Rows from block 5 of a small self-supervised image encoder, named by matrix and row number. Rows with one number belong to one neuron. Each number is 200 + 20 x the weight over its row's rms, rounded and kept within 0 to 999. All counts start at 0.
After each neuron's rows are labels from the 100 images, of 14976, where the neuron reaches its highest value: "top examples" is what is common among them. Only what is clearly more common there than usual is listed. The data: capsule endoscopy frames (Kvasir-Capsule).
# fc1: MLP up (model.blocks.5.mlp.fc1.weight, 640x320), inputs 0-106
# fc2: MLP down (model.blocks.5.mlp.fc2.weight, 320x640, transposed), outputs 0-106

fc1.249,204,200,180,205,212,215,201,287,205,202,209,196,198,211,200,200,199,224,191,214,244,203,213,201,176,175,202,200,200,183,193,211,197,199,189,200,207,213,197,193,224,199,198,210,196,208,201,226,212,194,200,206,197,201,175,156,198,212,201,209,203,200,193,200,197,200,209,200,212,200,209,212,189,194,211,197,184,210,207,193,202,198,221,200,186,209,196,200,190,188,201,214,199,192,200,196,200,215,197,239,199,198,191,196,200,200,203
fc2.249,200,202,202,199,204,200,202,156,200,200,199,228,206,205,203,200,201,198,200,200,200,201,201,201,195,223,200,196,201,203,197,200,200,162,196,198,201,202,200,223,225,199,205,198,200,201,200,198,200,167,200,199,196,197,202,198,198,203,229,200,200,200,199,200,202,209,199,200,192,196,199,170,200,201,200,201,219,203,177,200,200,198,200,200,208,200,200,193,200,198,200,200,200,202,202,197,177,190,197,201,200,201,201,200,200,199,194
top examples: finding: pylorus

fc1.603,201,202,199,198,201,158,189,186,201,201,203,192,245,200,200,200,198,203,200,199,208,200,195,200,199,187,203,200,203,202,240,199,215,204,170,210,200,201,194,199,200,200,202,202,232,199,201,202,201,200,202,193,196,169,199,207,199,198,200,200,201,200,202,201,201,208,201,192,199,198,180,198,210,200,202,211,200,348,199,200,201,201,24,198,199,198,202,191,201,195,200,198,207,201,199,200,203,213,136,189,206,192,201,200,177,212,201
fc2.603,200,196,235,200,196,199,200,198,200,198,202,197,191,163,197,201,198,193,200,198,175,198,201,199,202,196,205,199,198,199,198,199,200,208,203,163,201,208,200,203,209,202,202,201,202,200,200,201,199,206,200,196,199,197,200,201,200,192,198,200,200,199,200,200,200,182,193,199,200,193,200,199,198,199,199,196,199,261,198,194,192,131,201,200,197,205,198,200,195,201,200,200,202,0,200,201,189,198,200,200,206,198,202,201,199,200,165
top examples: finding: pylorus

fc1.71,150,90,204,199,207,240,201,181,193,194,207,184,194,143,201,199,198,180,196,200,186,200,220,207,200,170,242,196,192,198,202,201,201,215,205,179,202,176,200,199,215,206,269,218,209,284,195,195,184,174,196,203,224,175,198,190,209,198,205,200,192,183,222,195,201,197,192,200,208,203,196,197,197,201,202,207,161,212,282,203,204,197,256,199,198,201,200,204,193,177,213,212,104,194,171,218,198,202,202,201,200,205,215,190,202,203,199
fc2.71,198,202,199,198,218,202,202,176,200,200,201,204,128,203,207,202,198,199,199,201,197,203,197,200,206,216,203,186,201,225,197,201,201,210,200,230,175,164,200,248,229,200,186,204,204,201,200,180,207,199,200,200,201,196,204,212,200,203,286,198,199,202,200,200,199,205,199,201,189,197,200,97,202,201,201,200,173,204,106,199,199,204,200,200,203,198,186,194,206,198,200,200,200,198,218,197,199,174,199,174,205,199,195,198,200,195,181
top examples: finding: blood fresh

fc1.508,196,185,203,202,198,225,199,198,200,198,199,201,197,188,203,202,195,199,201,197,177,191,200,200,201,201,194,155,184,198,205,202,199,122,286,241,199,148,206,202,199,202,200,407,190,202,213,189,200,199,196,198,226,199,199,198,201,199,199,202,196,201,204,227,200,200,193,211,201,210,261,195,202,200,198,210,193,205,203,204,202,199,201,201,200,200,196,150,197,201,199,207,187,106,200,201,205,263,204,210,189,207,198,201,202,200,201
fc2.508,199,207,203,200,204,203,201,200,200,200,201,195,158,153,200,200,191,265,200,200,289,202,196,200,198,209,202,188,200,199,200,181,201,237,201,200,192,186,201,200,240,200,199,109,200,200,202,191,201,268,201,200,201,195,204,201,200,203,193,196,206,201,200,201,200,219,206,200,198,208,99,198,200,200,202,189,158,207,239,189,205,191,207,200,199,200,204,201,202,195,200,200,201,282,212,198,193,112,200,200,232,199,203,200,200,200,189
top examples: finding: pylorus

fc1.69,200,212,204,201,203,209,192,189,204,203,209,198,200,185,213,201,189,164,199,200,193,207,203,217,202,192,203,199,207,198,201,198,208,210,219,201,198,216,189,145,191,218,198,209,181,206,195,206,223,169,192,147,200,207,203,165,191,209,212,209,187,199,198,224,175,189,197,195,220,203,204,131,180,200,208,203,193,215,206,195,212,202,198,217,189,210,188,210,123,173,200,187,200,222,188,225,197,206,199,198,194,199,200,211,210,203,234
fc2.69,200,200,218,200,205,197,203,195,200,199,198,204,117,193,202,201,195,288,200,201,277,202,194,200,191,206,202,198,204,218,196,200,200,291,205,225,201,173,200,320,223,200,231,176,201,200,200,199,167,325,200,200,200,191,201,201,200,186,208,200,211,218,200,199,194,233,200,200,184,172,228,175,200,200,200,201,174,213,179,189,199,213,200,200,215,201,189,199,200,197,200,200,200,157,220,197,193,153,199,198,212,198,193,200,200,200,202
top examples: finding: ileocecal valve

fc1.404,202,201,197,207,204,205,199,218,203,202,204,180,199,203,205,200,198,212,193,209,232,202,200,206,201,183,202,201,200,193,199,205,198,200,209,208,204,207,197,194,212,200,199,206,199,204,200,219,230,193,199,174,198,201,177,170,198,216,203,213,202,199,197,201,198,207,201,198,208,205,216,210,193,196,208,202,185,214,203,199,200,201,211,200,192,204,195,213,191,193,203,195,196,195,200,199,199,210,193,238,200,198,192,200,202,210,201
fc2.404,200,201,202,198,203,202,201,198,200,200,198,221,203,203,203,199,201,201,199,201,196,200,203,201,198,237,203,200,202,215,194,200,200,198,196,194,201,201,200,202,236,200,199,200,200,201,201,201,200,202,201,200,197,199,201,197,199,200,281,200,200,197,199,200,203,205,207,201,197,198,199,183,200,198,199,203,201,204,195,202,200,200,199,200,203,200,199,199,197,198,200,200,200,201,206,198,171,199,198,200,201,200,204,200,200,200,196
top examples: finding: ileocecal valve

fc1.225,199,229,194,199,203,177,193,207,205,211,203,229,198,200,195,200,205,206,201,202,235,213,196,202,201,210,201,200,207,198,198,203,206,230,172,125,202,217,187,180,202,198,200,156,183,201,203,245,210,198,202,194,170,222,208,195,183,207,202,201,202,204,192,216,165,200,208,200,198,193,197,202,198,196,199,184,219,225,197,198,205,201,206,205,196,205,201,204,202,196,212,195,200,187,190,200,195,213,192,199,201,200,196,199,199,200,205
fc2.225,200,199,205,200,201,202,200,204,199,200,200,200,212,201,202,200,199,215,201,199,201,199,198,200,202,194,197,199,190,206,202,198,200,201,207,304,209,203,200,218,204,200,147,197,199,199,201,186,172,196,199,200,201,206,199,200,200,201,206,200,200,197,201,200,201,195,197,199,197,185,278,198,200,210,201,200,204,183,196,194,182,194,199,200,203,200,197,190,201,199,200,200,200,201,200,203,200,200,227,198,204,198,190,200,200,201,210
top examples: finding: blood fresh

fc1.49,199,207,198,207,199,182,183,207,203,202,198,196,166,200,216,205,197,209,200,204,235,200,200,194,199,146,193,197,198,228,212,191,204,205,213,222,197,166,199,200,207,203,213,202,189,191,199,209,184,195,189,189,234,278,198,183,194,295,197,208,186,197,209,203,186,198,149,189,181,189,198,214,194,199,219,204,206,218,201,225,197,200,70,198,203,204,179,210,205,177,210,195,172,190,196,210,204,200,207,204,203,199,196,180,129,212,179
fc2.49,200,218,197,199,199,200,200,197,200,197,197,200,204,183,201,200,202,208,200,200,195,200,201,200,197,193,197,194,198,159,208,198,200,262,200,189,194,196,200,213,251,201,200,209,194,201,200,233,188,202,200,199,200,195,200,200,200,199,192,200,200,205,200,200,200,175,205,200,208,204,205,211,200,202,200,201,180,206,199,217,207,200,202,200,251,205,255,204,196,200,200,200,201,201,206,195,188,201,225,198,283,204,201,200,200,199,210
top examples: finding: ileocecal valve

fc1.514,198,220,197,199,200,196,196,211,198,202,201,201,187,200,232,203,202,217,198,202,216,187,204,194,199,190,193,199,178,214,211,197,201,202,253,242,198,198,201,200,204,201,203,202,191,191,200,205,195,194,193,194,197,289,196,190,199,279,197,204,195,193,201,202,192,201,201,193,195,192,200,211,195,199,211,198,207,200,196,207,198,200,10,198,200,204,194,208,202,179,204,199,181,200,199,201,197,198,199,239,202,198,197,183,182,208,186
fc2.514,202,213,178,200,202,200,200,151,200,199,191,214,249,189,205,200,206,197,200,203,198,200,203,200,191,202,187,196,218,175,211,197,199,199,200,190,194,196,200,215,247,200,279,203,194,201,202,207,189,204,200,197,199,198,200,198,200,197,194,200,200,202,202,200,200,197,233,200,212,203,203,206,200,200,199,200,190,209,197,259,218,219,214,201,269,204,258,213,203,202,200,200,199,198,207,191,183,206,206,195,235,211,208,200,200,197,215
top examples: finding: ileocecal valve

fc1.434,198,216,198,202,197,199,191,204,175,209,199,339,165,240,211,206,202,203,200,203,203,199,205,196,199,202,200,200,209,210,205,201,200,200,205,234,199,211,199,198,200,198,201,201,195,145,201,199,188,196,199,199,194,268,197,196,200,205,197,200,196,198,201,202,207,204,200,197,188,194,203,204,200,198,203,198,210,182,197,209,199,199,112,200,200,206,200,207,201,175,201,200,212,203,190,204,190,187,206,202,206,200,197,186,186,200,185
fc2.434,200,205,158,200,201,200,202,197,200,200,198,202,327,170,205,199,203,196,199,202,204,199,200,200,197,178,193,201,204,172,200,197,199,197,199,198,200,196,200,199,259,200,200,200,199,204,201,200,197,201,201,204,200,202,200,198,200,201,198,200,194,206,200,200,198,194,227,201,206,191,201,227,200,199,199,202,198,204,199,211,205,239,203,201,201,203,223,200,195,201,200,202,202,202,194,208,247,202,201,206,197,206,205,203,200,200,218
top examples: finding: ileocecal valve

fc1.588,191,205,206,207,202,199,170,180,187,201,211,227,181,199,199,201,200,192,196,201,200,198,198,200,223,199,200,202,195,234,197,201,201,227,172,204,191,189,199,197,197,201,205,198,210,198,199,177,198,196,197,196,205,209,196,194,200,200,213,199,193,200,206,208,194,200,199,198,207,194,202,200,195,199,202,209,201,368,217,207,199,200,135,199,202,196,193,202,201,189,212,216,201,200,195,200,200,276,177,202,209,202,111,186,197,206,198
fc2.588,199,195,231,200,193,200,203,202,204,194,205,197,129,7,198,203,200,201,200,198,128,200,201,198,201,199,216,193,179,200,193,199,202,211,206,205,199,208,200,228,271,202,203,202,208,200,199,209,179,207,200,195,197,199,200,203,200,196,196,200,197,194,200,200,194,191,187,199,217,181,207,198,198,198,201,197,199,197,190,181,195,47,201,200,198,212,195,204,194,200,201,200,206,193,202,200,161,202,205,178,220,197,202,202,197,200,115
top examples: finding: ileocecal valve

fc1.267,195,242,175,202,188,203,168,241,192,212,216,210,187,262,200,208,199,230,203,194,183,201,166,200,199,288,181,199,214,217,168,199,196,200,196,196,192,191,194,156,112,187,204,199,199,182,214,201,216,181,200,208,124,198,204,165,178,232,188,207,190,206,199,213,204,216,208,191,153,191,217,200,198,200,187,189,200,225,180,167,202,199,191,203,217,210,202,203,201,224,201,189,279,228,217,214,206,194,190,197,202,191,214,217,193,188,248
fc2.267,200,67,200,200,200,201,202,230,200,191,200,189,206,201,201,200,202,203,200,202,274,200,197,200,201,198,194,204,198,180,190,200,200,208,198,209,206,200,200,203,207,200,182,206,201,197,202,194,164,251,200,198,199,205,202,196,199,154,204,200,208,200,201,200,198,192,188,200,314,193,206,304,200,202,200,200,217,183,218,204,195,190,200,200,197,200,199,212,208,200,200,200,200,211,200,201,215,227,180,207,183,200,203,200,200,200,201
top examples: finding: ileocecal valve

fc1.484,201,192,200,205,199,202,203,198,198,197,200,177,213,195,187,200,202,189,199,198,196,200,200,197,201,209,199,201,203,184,222,207,201,199,147,170,205,200,200,198,204,200,199,199,209,212,200,197,207,191,207,203,205,75,210,204,203,195,201,201,199,205,204,200,204,201,204,198,205,209,199,196,205,199,195,201,195,203,204,196,201,201,298,203,200,199,199,193,192,202,193,215,206,218,200,204,206,209,131,192,201,200,205,215,212,196,204
fc2.484,200,199,200,200,200,201,200,207,200,206,201,196,169,207,200,200,201,200,200,199,292,205,199,201,223,174,201,200,192,202,200,203,201,238,198,200,202,195,200,156,137,199,207,197,202,196,200,198,156,193,203,199,200,200,197,200,201,202,159,201,203,196,199,201,203,207,199,199,204,217,134,172,200,197,202,200,185,308,218,192,200,168,197,200,189,200,167,201,201,200,200,200,199,199,202,199,206,199,182,200,202,203,191,199,200,203,188
top examples: finding: ileocecal valve

fc1.115,195,189,197,195,206,198,199,206,172,199,184,227,207,200,223,197,202,211,199,203,202,200,196,199,195,189,193,214,200,204,199,200,198,202,199,202,199,222,198,205,199,199,202,201,199,190,200,200,199,207,194,193,201,183,198,200,200,201,200,201,197,198,187,201,206,200,193,190,199,189,207,200,199,215,196,200,202,477,193,200,198,187,173,201,214,200,200,199,228,211,203,188,205,221,220,203,200,225,194,202,190,197,201,200,202,224,198
fc2.115,199,191,257,203,191,193,202,208,199,193,205,193,191,200,190,202,206,200,201,199,134,200,201,197,210,183,224,191,194,197,194,198,201,214,204,205,205,205,199,206,203,203,205,199,207,204,198,201,183,201,200,199,198,197,198,206,200,208,197,200,202,197,196,198,197,121,182,201,197,181,199,200,199,199,199,202,203,194,193,182,197,209,200,196,180,206,193,200,199,200,200,200,203,191,189,204,152,193,199,189,206,194,202,202,198,200,64
top examples: finding: pylorus

fc1.507,197,193,200,201,199,202,204,222,212,202,201,197,202,196,196,195,199,199,202,201,200,202,193,204,209,213,198,201,193,218,196,211,201,195,206,183,205,216,192,197,202,195,195,199,195,218,208,198,232,204,207,199,183,164,200,206,195,202,204,206,212,205,194,215,154,200,204,218,213,211,203,182,204,191,195,200,193,211,205,193,200,211,204,207,196,226,199,195,185,215,194,189,219,197,199,190,215,226,178,200,201,201,201,213,208,199,229
fc2.507,199,200,222,200,201,199,202,213,200,206,200,207,180,204,198,200,196,197,200,197,200,203,197,200,194,203,202,194,209,206,195,200,201,330,208,224,203,198,200,284,202,200,191,189,207,201,204,167,188,201,200,197,200,204,202,200,200,203,205,192,200,204,201,198,204,210,198,199,199,142,200,186,200,203,205,192,203,205,196,174,183,103,200,199,198,200,198,162,203,199,200,200,200,214,218,201,187,196,202,195,210,198,191,199,200,201,189
top examples: finding: pylorus

fc1.365,194,201,192,199,194,190,169,200,200,201,197,276,205,201,192,207,207,187,202,192,198,198,198,197,200,304,203,193,249,206,205,198,217,191,168,188,194,200,192,176,177,198,194,186,198,197,196,205,192,187,201,200,198,241,209,202,197,201,199,192,201,206,201,207,199,202,200,197,198,163,195,213,199,194,198,165,219,240,194,209,201,203,198,199,202,207,205,198,202,169,200,199,195,194,180,207,201,195,239,209,204,209,205,198,194,170,203
fc2.365,199,196,188,200,200,205,202,208,200,194,200,198,213,152,205,199,200,208,200,200,236,199,195,200,202,166,195,200,180,176,198,199,200,194,197,212,200,200,200,196,188,199,198,200,192,200,201,196,160,197,200,200,208,201,201,198,201,201,181,199,198,198,203,200,199,196,222,198,207,192,236,202,200,202,200,197,205,202,199,190,199,195,202,201,202,200,199,195,204,198,200,200,200,215,191,200,228,202,197,202,199,199,202,200,200,199,254
top examples: finding: pylorus

fc1.144,205,235,208,204,168,271,198,170,215,203,201,185,191,157,203,200,194,189,202,198,198,192,207,203,196,200,200,193,177,201,201,198,208,175,213,215,195,221,199,202,145,194,201,195,200,203,198,198,203,174,196,152,202,202,194,195,210,201,201,201,183,200,200,192,196,201,198,200,211,205,238,190,198,199,203,197,202,202,198,202,200,202,201,204,191,193,197,200,171,184,170,203,179,189,193,210,195,224,201,220,182,200,193,192,203,199,208
fc2.144,200,206,206,200,203,196,199,195,202,209,198,199,196,209,197,200,197,206,200,198,227,201,200,200,206,198,204,200,201,230,200,201,200,320,212,192,199,176,200,199,220,202,179,174,201,206,201,183,210,195,200,201,202,200,200,197,200,200,209,200,200,218,200,200,197,196,187,200,189,194,133,194,200,200,199,195,192,296,189,190,193,201,199,200,194,200,207,211,197,200,200,200,200,171,212,200,201,189,221,194,205,199,105,200,200,201,202
top examples: finding: blood fresh; finding: ileocecal valve

fc1.368,200,203,202,199,201,200,192,181,200,202,202,197,236,195,200,200,200,202,199,199,203,202,200,201,202,191,203,198,201,207,251,200,220,206,134,200,198,200,188,199,196,199,202,201,279,198,199,201,201,199,201,192,197,175,200,206,200,197,201,200,197,200,206,200,201,205,200,182,198,197,191,200,207,199,179,203,202,305,199,200,200,200,45,198,200,196,201,195,202,196,200,205,209,203,200,201,198,231,134,189,208,183,200,198,190,207,200
fc2.368,199,195,220,200,196,198,201,200,200,192,204,199,181,149,198,201,196,200,200,197,160,199,201,198,202,187,207,198,202,201,198,198,201,210,207,182,196,210,200,226,221,202,205,200,201,200,199,203,192,206,200,195,198,198,200,203,200,200,198,200,200,199,200,200,198,169,194,199,201,189,202,208,199,199,200,197,197,200,197,192,192,179,203,199,198,208,198,202,196,200,200,200,204,0,199,200,182,196,200,201,208,197,205,202,200,201,145
top examples: finding: pylorus

fc1.373,197,263,188,201,194,207,182,200,202,210,201,240,231,204,196,200,202,185,201,200,199,200,195,197,203,311,185,196,214,196,184,200,204,162,198,204,201,222,194,172,129,184,148,137,191,190,206,203,211,200,203,200,178,231,209,203,185,204,198,207,210,234,157,205,198,200,212,207,197,196,195,203,200,196,187,160,197,224,195,188,200,212,201,205,192,205,200,181,193,222,196,157,209,200,203,175,198,208,206,211,195,200,203,225,222,188,204
fc2.373,200,200,202,201,198,199,200,247,200,196,200,194,211,201,200,200,202,202,186,199,259,201,196,201,179,194,200,207,198,200,196,200,200,197,200,201,200,219,203,195,142,200,191,192,192,202,201,201,165,207,200,200,200,212,201,200,201,200,125,201,200,196,201,200,199,196,205,200,221,192,202,256,200,201,199,199,229,199,200,200,199,201,201,201,192,200,192,204,202,200,200,200,199,208,189,200,221,217,194,231,196,201,199,199,199,199,205
top examples: finding: ileocecal valve

fc1.175,182,192,207,205,201,201,202,195,198,202,219,198,188,178,198,199,199,193,206,151,198,200,193,206,206,207,201,198,208,195,196,215,217,198,213,194,201,211,195,144,199,201,197,202,198,204,197,201,205,140,204,200,201,192,208,148,197,201,203,201,174,201,202,204,181,200,157,202,207,209,194,179,200,201,200,201,190,209,203,198,204,202,209,203,161,193,213,200,195,191,215,220,200,179,197,204,198,208,173,197,198,202,200,206,212,200,233
fc2.175,197,188,207,200,199,200,202,199,199,200,204,196,151,177,199,201,192,208,200,197,279,200,195,200,209,187,207,198,200,231,199,200,200,259,205,208,208,174,200,261,249,202,196,180,203,200,203,158,203,246,200,200,212,191,200,203,200,203,212,200,200,200,201,199,198,201,225,199,191,200,217,188,200,203,203,194,141,213,193,119,181,159,201,197,198,200,177,174,200,197,200,200,201,195,195,199,202,102,204,182,212,197,194,200,200,203,201
top examples: finding: blood fresh

fc1.458,200,220,197,198,187,202,211,200,160,201,194,222,198,207,210,199,200,200,201,198,199,193,199,189,195,261,198,200,215,181,203,199,201,118,204,211,198,201,196,231,187,190,200,197,158,179,201,200,163,198,198,199,199,252,198,264,206,210,198,198,199,198,205,201,213,195,199,193,195,192,164,206,201,201,211,172,224,191,195,208,200,199,199,199,203,202,200,201,202,189,199,206,193,201,198,203,202,189,277,200,202,206,198,199,196,199,180
fc2.458,201,202,188,200,199,201,199,184,201,199,199,196,258,195,202,199,200,199,200,200,207,201,200,201,202,188,197,201,196,109,200,200,201,196,196,188,198,197,200,157,192,199,199,197,200,202,203,198,198,196,200,202,203,203,200,196,200,200,114,202,200,203,200,201,200,197,204,200,202,199,187,219,200,200,199,200,188,200,200,204,202,226,203,197,200,193,205,200,201,200,200,200,200,204,199,260,208,202,199,201,196,201,195,198,200,200,206
top examples: finding: ileocecal valve

fc1.316,212,200,210,201,203,205,203,192,213,203,204,172,180,99,204,197,198,183,195,202,202,202,204,207,204,137,200,201,171,200,202,202,198,206,219,253,205,205,198,198,199,205,223,271,203,215,198,209,211,197,201,194,217,185,188,166,201,206,208,210,189,198,221,204,182,192,195,206,240,215,213,196,199,200,215,213,190,230,208,203,202,203,202,204,184,194,182,205,174,177,200,195,185,192,183,248,197,203,179,197,200,198,194,202,205,206,201
fc2.316,200,234,201,200,205,199,202,194,200,206,200,247,171,218,206,200,194,254,200,201,190,200,199,200,198,262,200,196,206,211,215,200,200,253,204,198,202,166,200,274,338,201,204,195,200,203,200,153,272,205,200,201,200,193,203,201,200,203,261,199,202,207,200,200,199,213,202,200,185,205,199,136,200,202,202,201,154,207,189,192,201,204,200,199,200,202,216,201,199,192,200,200,200,181,220,198,190,175,211,195,209,204,200,200,201,201,181
top examples: finding: blood fresh

fc1.419,200,203,202,198,202,202,193,190,199,199,204,195,287,196,198,199,201,203,201,198,200,203,199,201,200,189,204,200,200,204,258,200,229,205,120,199,199,202,194,200,197,200,202,203,226,199,200,202,201,200,200,195,196,183,200,210,202,200,200,200,203,200,206,201,202,205,199,191,198,199,167,201,203,200,201,206,203,314,200,200,201,200,63,198,199,195,201,196,201,197,200,205,211,202,200,200,196,247,170,186,204,188,201,200,193,207,200
fc2.419,200,196,239,200,196,198,200,201,200,195,202,198,178,199,196,201,197,200,200,198,168,199,200,198,201,186,211,198,194,198,196,199,200,206,207,201,198,208,200,219,218,201,201,202,202,200,200,205,195,201,200,198,199,196,200,202,200,200,194,200,200,198,200,199,198,200,196,200,200,191,204,202,198,200,200,197,204,200,197,191,195,129,200,202,193,210,198,200,196,200,200,200,202,0,200,201,176,196,199,202,207,199,204,201,199,200,160
top examples: finding: pylorus

fc1.480,200,199,201,196,201,203,199,188,199,200,203,195,237,201,199,200,196,207,198,197,203,203,195,200,200,190,204,200,208,206,240,203,225,205,151,210,198,200,197,200,197,200,202,201,222,195,200,201,202,201,201,194,197,172,200,211,200,199,199,201,200,199,203,203,202,206,198,197,199,225,189,198,210,201,187,206,200,301,200,200,201,200,16,198,201,196,203,197,202,197,199,199,204,200,199,199,201,240,190,189,201,186,200,199,193,207,201
fc2.480,200,196,223,200,196,197,200,198,200,194,202,199,192,151,197,201,200,200,200,199,160,199,200,199,203,195,207,197,191,201,198,200,200,204,204,185,198,205,200,207,204,202,200,200,201,200,200,203,199,204,200,195,198,198,200,202,200,200,197,200,201,200,200,199,200,183,193,200,200,193,199,199,199,200,200,199,200,200,195,196,197,159,201,199,195,207,201,200,196,200,200,200,201,0,201,200,194,196,199,200,204,199,206,201,199,200,144
top examples: finding: pylorus

fc1.104,202,200,201,200,196,224,213,194,169,199,200,183,198,195,208,199,198,192,200,198,182,197,199,196,199,199,193,201,199,197,202,200,201,172,224,199,198,193,205,200,190,200,165,199,180,194,201,201,196,200,195,201,211,205,200,200,206,201,194,199,201,203,203,198,198,200,196,199,199,202,198,200,200,198,199,201,201,200,199,201,200,199,195,200,203,202,198,200,175,201,200,209,190,205,200,203,204,205,203,170,197,202,200,201,200,197,200
fc2.104,201,200,198,199,198,200,200,193,202,199,196,198,200,194,200,203,203,202,200,200,214,204,200,201,199,186,201,202,196,188,205,201,200,200,197,192,195,195,201,169,193,200,191,193,200,202,203,205,153,195,200,202,205,200,199,199,201,201,168,202,200,202,202,202,199,193,202,200,202,200,142,221,200,200,199,199,188,200,209,204,206,201,203,202,195,192,202,211,202,201,200,200,200,201,200,204,203,203,200,199,197,205,199,197,200,200,202
top examples: finding: ileocecal valve

fc1.539,202,202,201,198,202,185,186,185,200,200,203,186,302,195,196,198,202,202,198,199,206,206,198,203,200,191,202,197,199,201,238,198,214,207,132,199,199,204,190,199,196,199,202,206,231,200,200,201,200,198,202,192,195,189,199,202,200,198,200,200,193,200,205,201,202,205,199,181,199,195,177,200,203,199,203,202,203,320,199,200,200,201,44,198,198,195,203,200,202,197,200,204,208,203,200,200,195,225,156,183,210,186,201,200,199,207,200
fc2.539,200,194,233,200,194,198,200,200,200,192,203,197,188,200,199,202,198,196,200,197,147,198,200,198,201,185,210,193,184,197,196,200,201,206,207,198,200,204,200,226,214,201,201,202,202,200,199,204,193,202,200,198,198,195,200,202,200,195,194,200,199,199,200,199,200,180,193,199,200,198,201,202,199,200,200,201,200,198,197,190,191,114,201,200,197,206,198,202,194,200,200,200,204,0,201,201,177,198,198,201,204,197,202,201,200,200,155
top examples: finding: pylorus