{"dataset": "capsule endoscopy frames (Kvasir-Capsule)", "train_examples": 42238, "image_size": 32, "crop_scale_min": 0.3, "cutout": 0.4, "activation": "gelu", "head_dim": 64, "fused_qkv": false, "patch_size": [4, 4], "conv_stem": true, "projector_hidden_layers": 2, "target_momentum": 0.99, "residual_init": "none"}
Rows from block 7 of a small self-supervised image encoder, named by matrix and row number. Rows with one number belong to one neuron. Each number is 128 + 24 x the weight over its row's rms, rounded and kept within 0 to 255. All counts start at 0. Numbers have three digits each.
After each neuron's rows are labels from the 100 images, of 14976, where the neuron reaches its highest value: "strongest on" is what is common among them. Only what is clearly more common there than usual is listed. The data: capsule endoscopy frames (Kvasir-Capsule). In brackets: how many of the 100.
# fc1: MLP up (model.blocks.7.mlp.fc1.weight, 640x320), inputs 0-106
# fc2: MLP down (model.blocks.7.mlp.fc2.weight, 320x640, transposed), outputs 0-106

fc1.552:130126140128118150137125126122128130127112183134127107132122120115127124132156121122121129126127127126168147122129127255122126132247121124100124119000127128161132132124129143123128119128144128127127123139128118128130126126129120130152136130128133127125127135129121092121131145125130135127133129126141101130133131131143128
fc2.552:127129112128131041133117125123129138128128130132131117128127127128131137102134128129129126125148132118127129128131119028148127072000127135112137123115128128129127132130126128122129127126131124123127128127067148124130121128129149126131137136128130125123136128130130085127127129092133121125129130136129128136120126130132122
strongest on: finding: pylorus (25)

fc1.395:118128138137131146099136128133130110109089130134122143110134115130131129127132132128138110127128123125177139136127121123167133150187135129124131127129126129133113255091124122137127115144131121148131124128035136143127125130131127092125142127131144146129128123121119000090130122123115125133112127127129120120124125130127163
fc2.395:128120130119128125129128128130129237128127126122129150129128136127128089144121128128128128128109126145134129128126148179118134105118128124133093122122128129123128000128128128128128132128128130138128127136221083123113128126128128128124121130128125126124133126129132127128128130124102103128127128114128129128124131128128134
strongest on: finding: blood fresh (25)

fc1.416:097129127128120129129035128127130123246129128127128129126122131131126128125124130128130126148128134156140129126133126129125118130128133134128129127133128126123128215141134130128129131127128128132132128127124125128129132131129127128163128128129115051127128126133128135126127140135128127130142122088095113113129128127128128
fc2.416:128129131127126140131132128128124128128128124150129125129128120125127125137133128128127130128127125137129128128128137136130129128131128132128128128138127128127133125130129128127128127129130131133128128124255102127119129128128128128127124121132123130124126127126129123126125126124000127127127128129127130128129128127128158
strongest on: finding: pylorus (29)

fc1.473:122127140129117152114129121114128135121090176134123124129128129111120128132154125125107122126123124123230183131129123113122129124129103113126131122112125125134132190113095124093130119135136127128130124123131128157126127129137128131130128146134141079129128131126125000112127147126122126129123124117139099119120124115128137
fc2.473:128118130125129141131131128136131162128125129132129126130125132126128138095121128129130140126149122148117128129129126199135135121120131146114105096122126128133129130128128128127133134128131130136128128131141073130116128114128127125117124133128128127124130128126128128125125125068134125128128128126128129135099132126128125
strongest on: finding: ileocecal valve (27); finding: blood fresh (26)

fc1.580:127131134130125159128202149136146125122040129132120130102140135115131132130131123129112128119126070122213140135133120115131131117137115202128134133129124122137134185108119168131127129133129128126127118140135207128096122133126131117123148128136143141135119119123107046094128131126112119128123140139128076121125126131127153
fc2.580:128139134089128122132109128127130213128125129127129165130129198125128051108092128128128127131122132190174129128130136190174133135094129120131071130179128128119134134128130127132130127128128134139128128157127094128089127126129129127126093128128125128127140128130129128132128135147077136129127128122126127127105127128125210
strongest on: finding: blood fresh (27)

fc1.529:122129132120126122119106115122130130199126129126125122130113125138128128127127134127130132137127134165126128125135131128112128133182140129128128127126134127125130197152128126132129127129131126128126126127102125129128130127053127128151149128128127057124137120139127133126128154156131147129137148105113054120133126124137124
fc2.529:128128141123126138134140129128124122128127118179130128130128078121128112136137128129124131129115121154131127128129138132136134128132127138126128123146127129132141122133130131129129125129136129140128130117130053126105129125129155128124113106134116125117120129123128121121119121119132119123127126129128134126129129125128166
strongest on: finding: pylorus (32)

fc1.582:115124122127123128152128111126128097135136129091129123134124116135132127117122128127132137130130132131052101121114134139128124135117128121129133127000129134129062130153132130126128134127129119129077131123127124098131130126138126139135128116126117120059134127131142172139135139129137134128143132129125128132011135133128123
fc2.582:127128125133127081153111127127127120128128130125129128124127116129130128061159128128126120129127101116129130128127132089125122095129125126129159081255129128134127119128128128107124127128131126116128128125142140128132127127128127130139127125127116137128129128128128133129129139128130124128130129133126127128255141130129131
strongest on: finding: ileocecal valve (35)

fc1.608:128138137131128139125120127120129129121091188131121127127128130132127125131125127130121129126130125133255146126126122130127132127129123111124129117124122122150169131118122122087133108131138127120127123122130126203129124131162120131124128153130136080129127125125130000102131134120125176127129120126139068107128122121147131
fc2.608:128136130114129135125133128132139159129127151135128145133128109128128128104125128128128127124182129166128127128130124145140127130102132128122120105117128125129123147128128128132128127128126129127128128132144114144139126125128151124107127143128121123128143128128143122131121130054041152128129128120128131132111120129126124
strongest on: finding: ileocecal valve (44)

fc1.53:117120144131140139119146130134142135110031132147117128110142141115130141128070128133101096129126110127181142139127120104138134124166112138123125129129122120136150132100120122130129123131162128129132124129140229126122121134116131092122144134134136132134120118125093033108133128123023117130128164126129128122194117128136139
fc2.53:128128137116128121128106128129131140128128128128129161131128131127128126255080128128128128124117129154128128128126130241153137127118128125132061131124128129117132128127128128136128128128128128137128127141122000135053128126128134128121125127128130128126136128135133124132122127127121135129127128115128128131010053127128139
strongest on: finding: blood fresh (27)

fc1.225:102148137128133144126131123121126153115096129122140151141147142129128123121163132125138109140119138138103125127128093138102128132115110083124126117166125144132142132102109117133129116123131122125123128119112149122179105142116132132091114150131129137128200116131109127127124144143126178128118135062136121119130134119121146
fc2.225:128127187114128069123173128128127116129128129144130117128124114128129128109166128128128139131124122154147128128128162127094127129116128137149066113144126128126128128128128129147128194128135123130128128127142000128127128127128108128105099135126133127128123128165168139127128136155114145128128128123129127136131014128130140
strongest on: finding: pylorus (44)

fc1.82:123130129124123124118106125128128130242130131128128127128113126133127128125126130128123128147126134145126177128131128128120128130125140128129126125141132126126126204134131127128126129129136130128128127128115191120128138133129126097142127130128126047127128125133129130126127158153102123129131124055117129125130126122134125
fc2.82:128133133128126152131128128128124123128128126145129049131128118125126122164107128128125129129124124138128128128128130134130129126132128134129125130138128129130132124130128129127128128129130129133128129120203104125122128127128132128126125121132123129122128128126129122126126126119092128127128128129127131128126128127128128
strongest on: finding: blood fresh (26)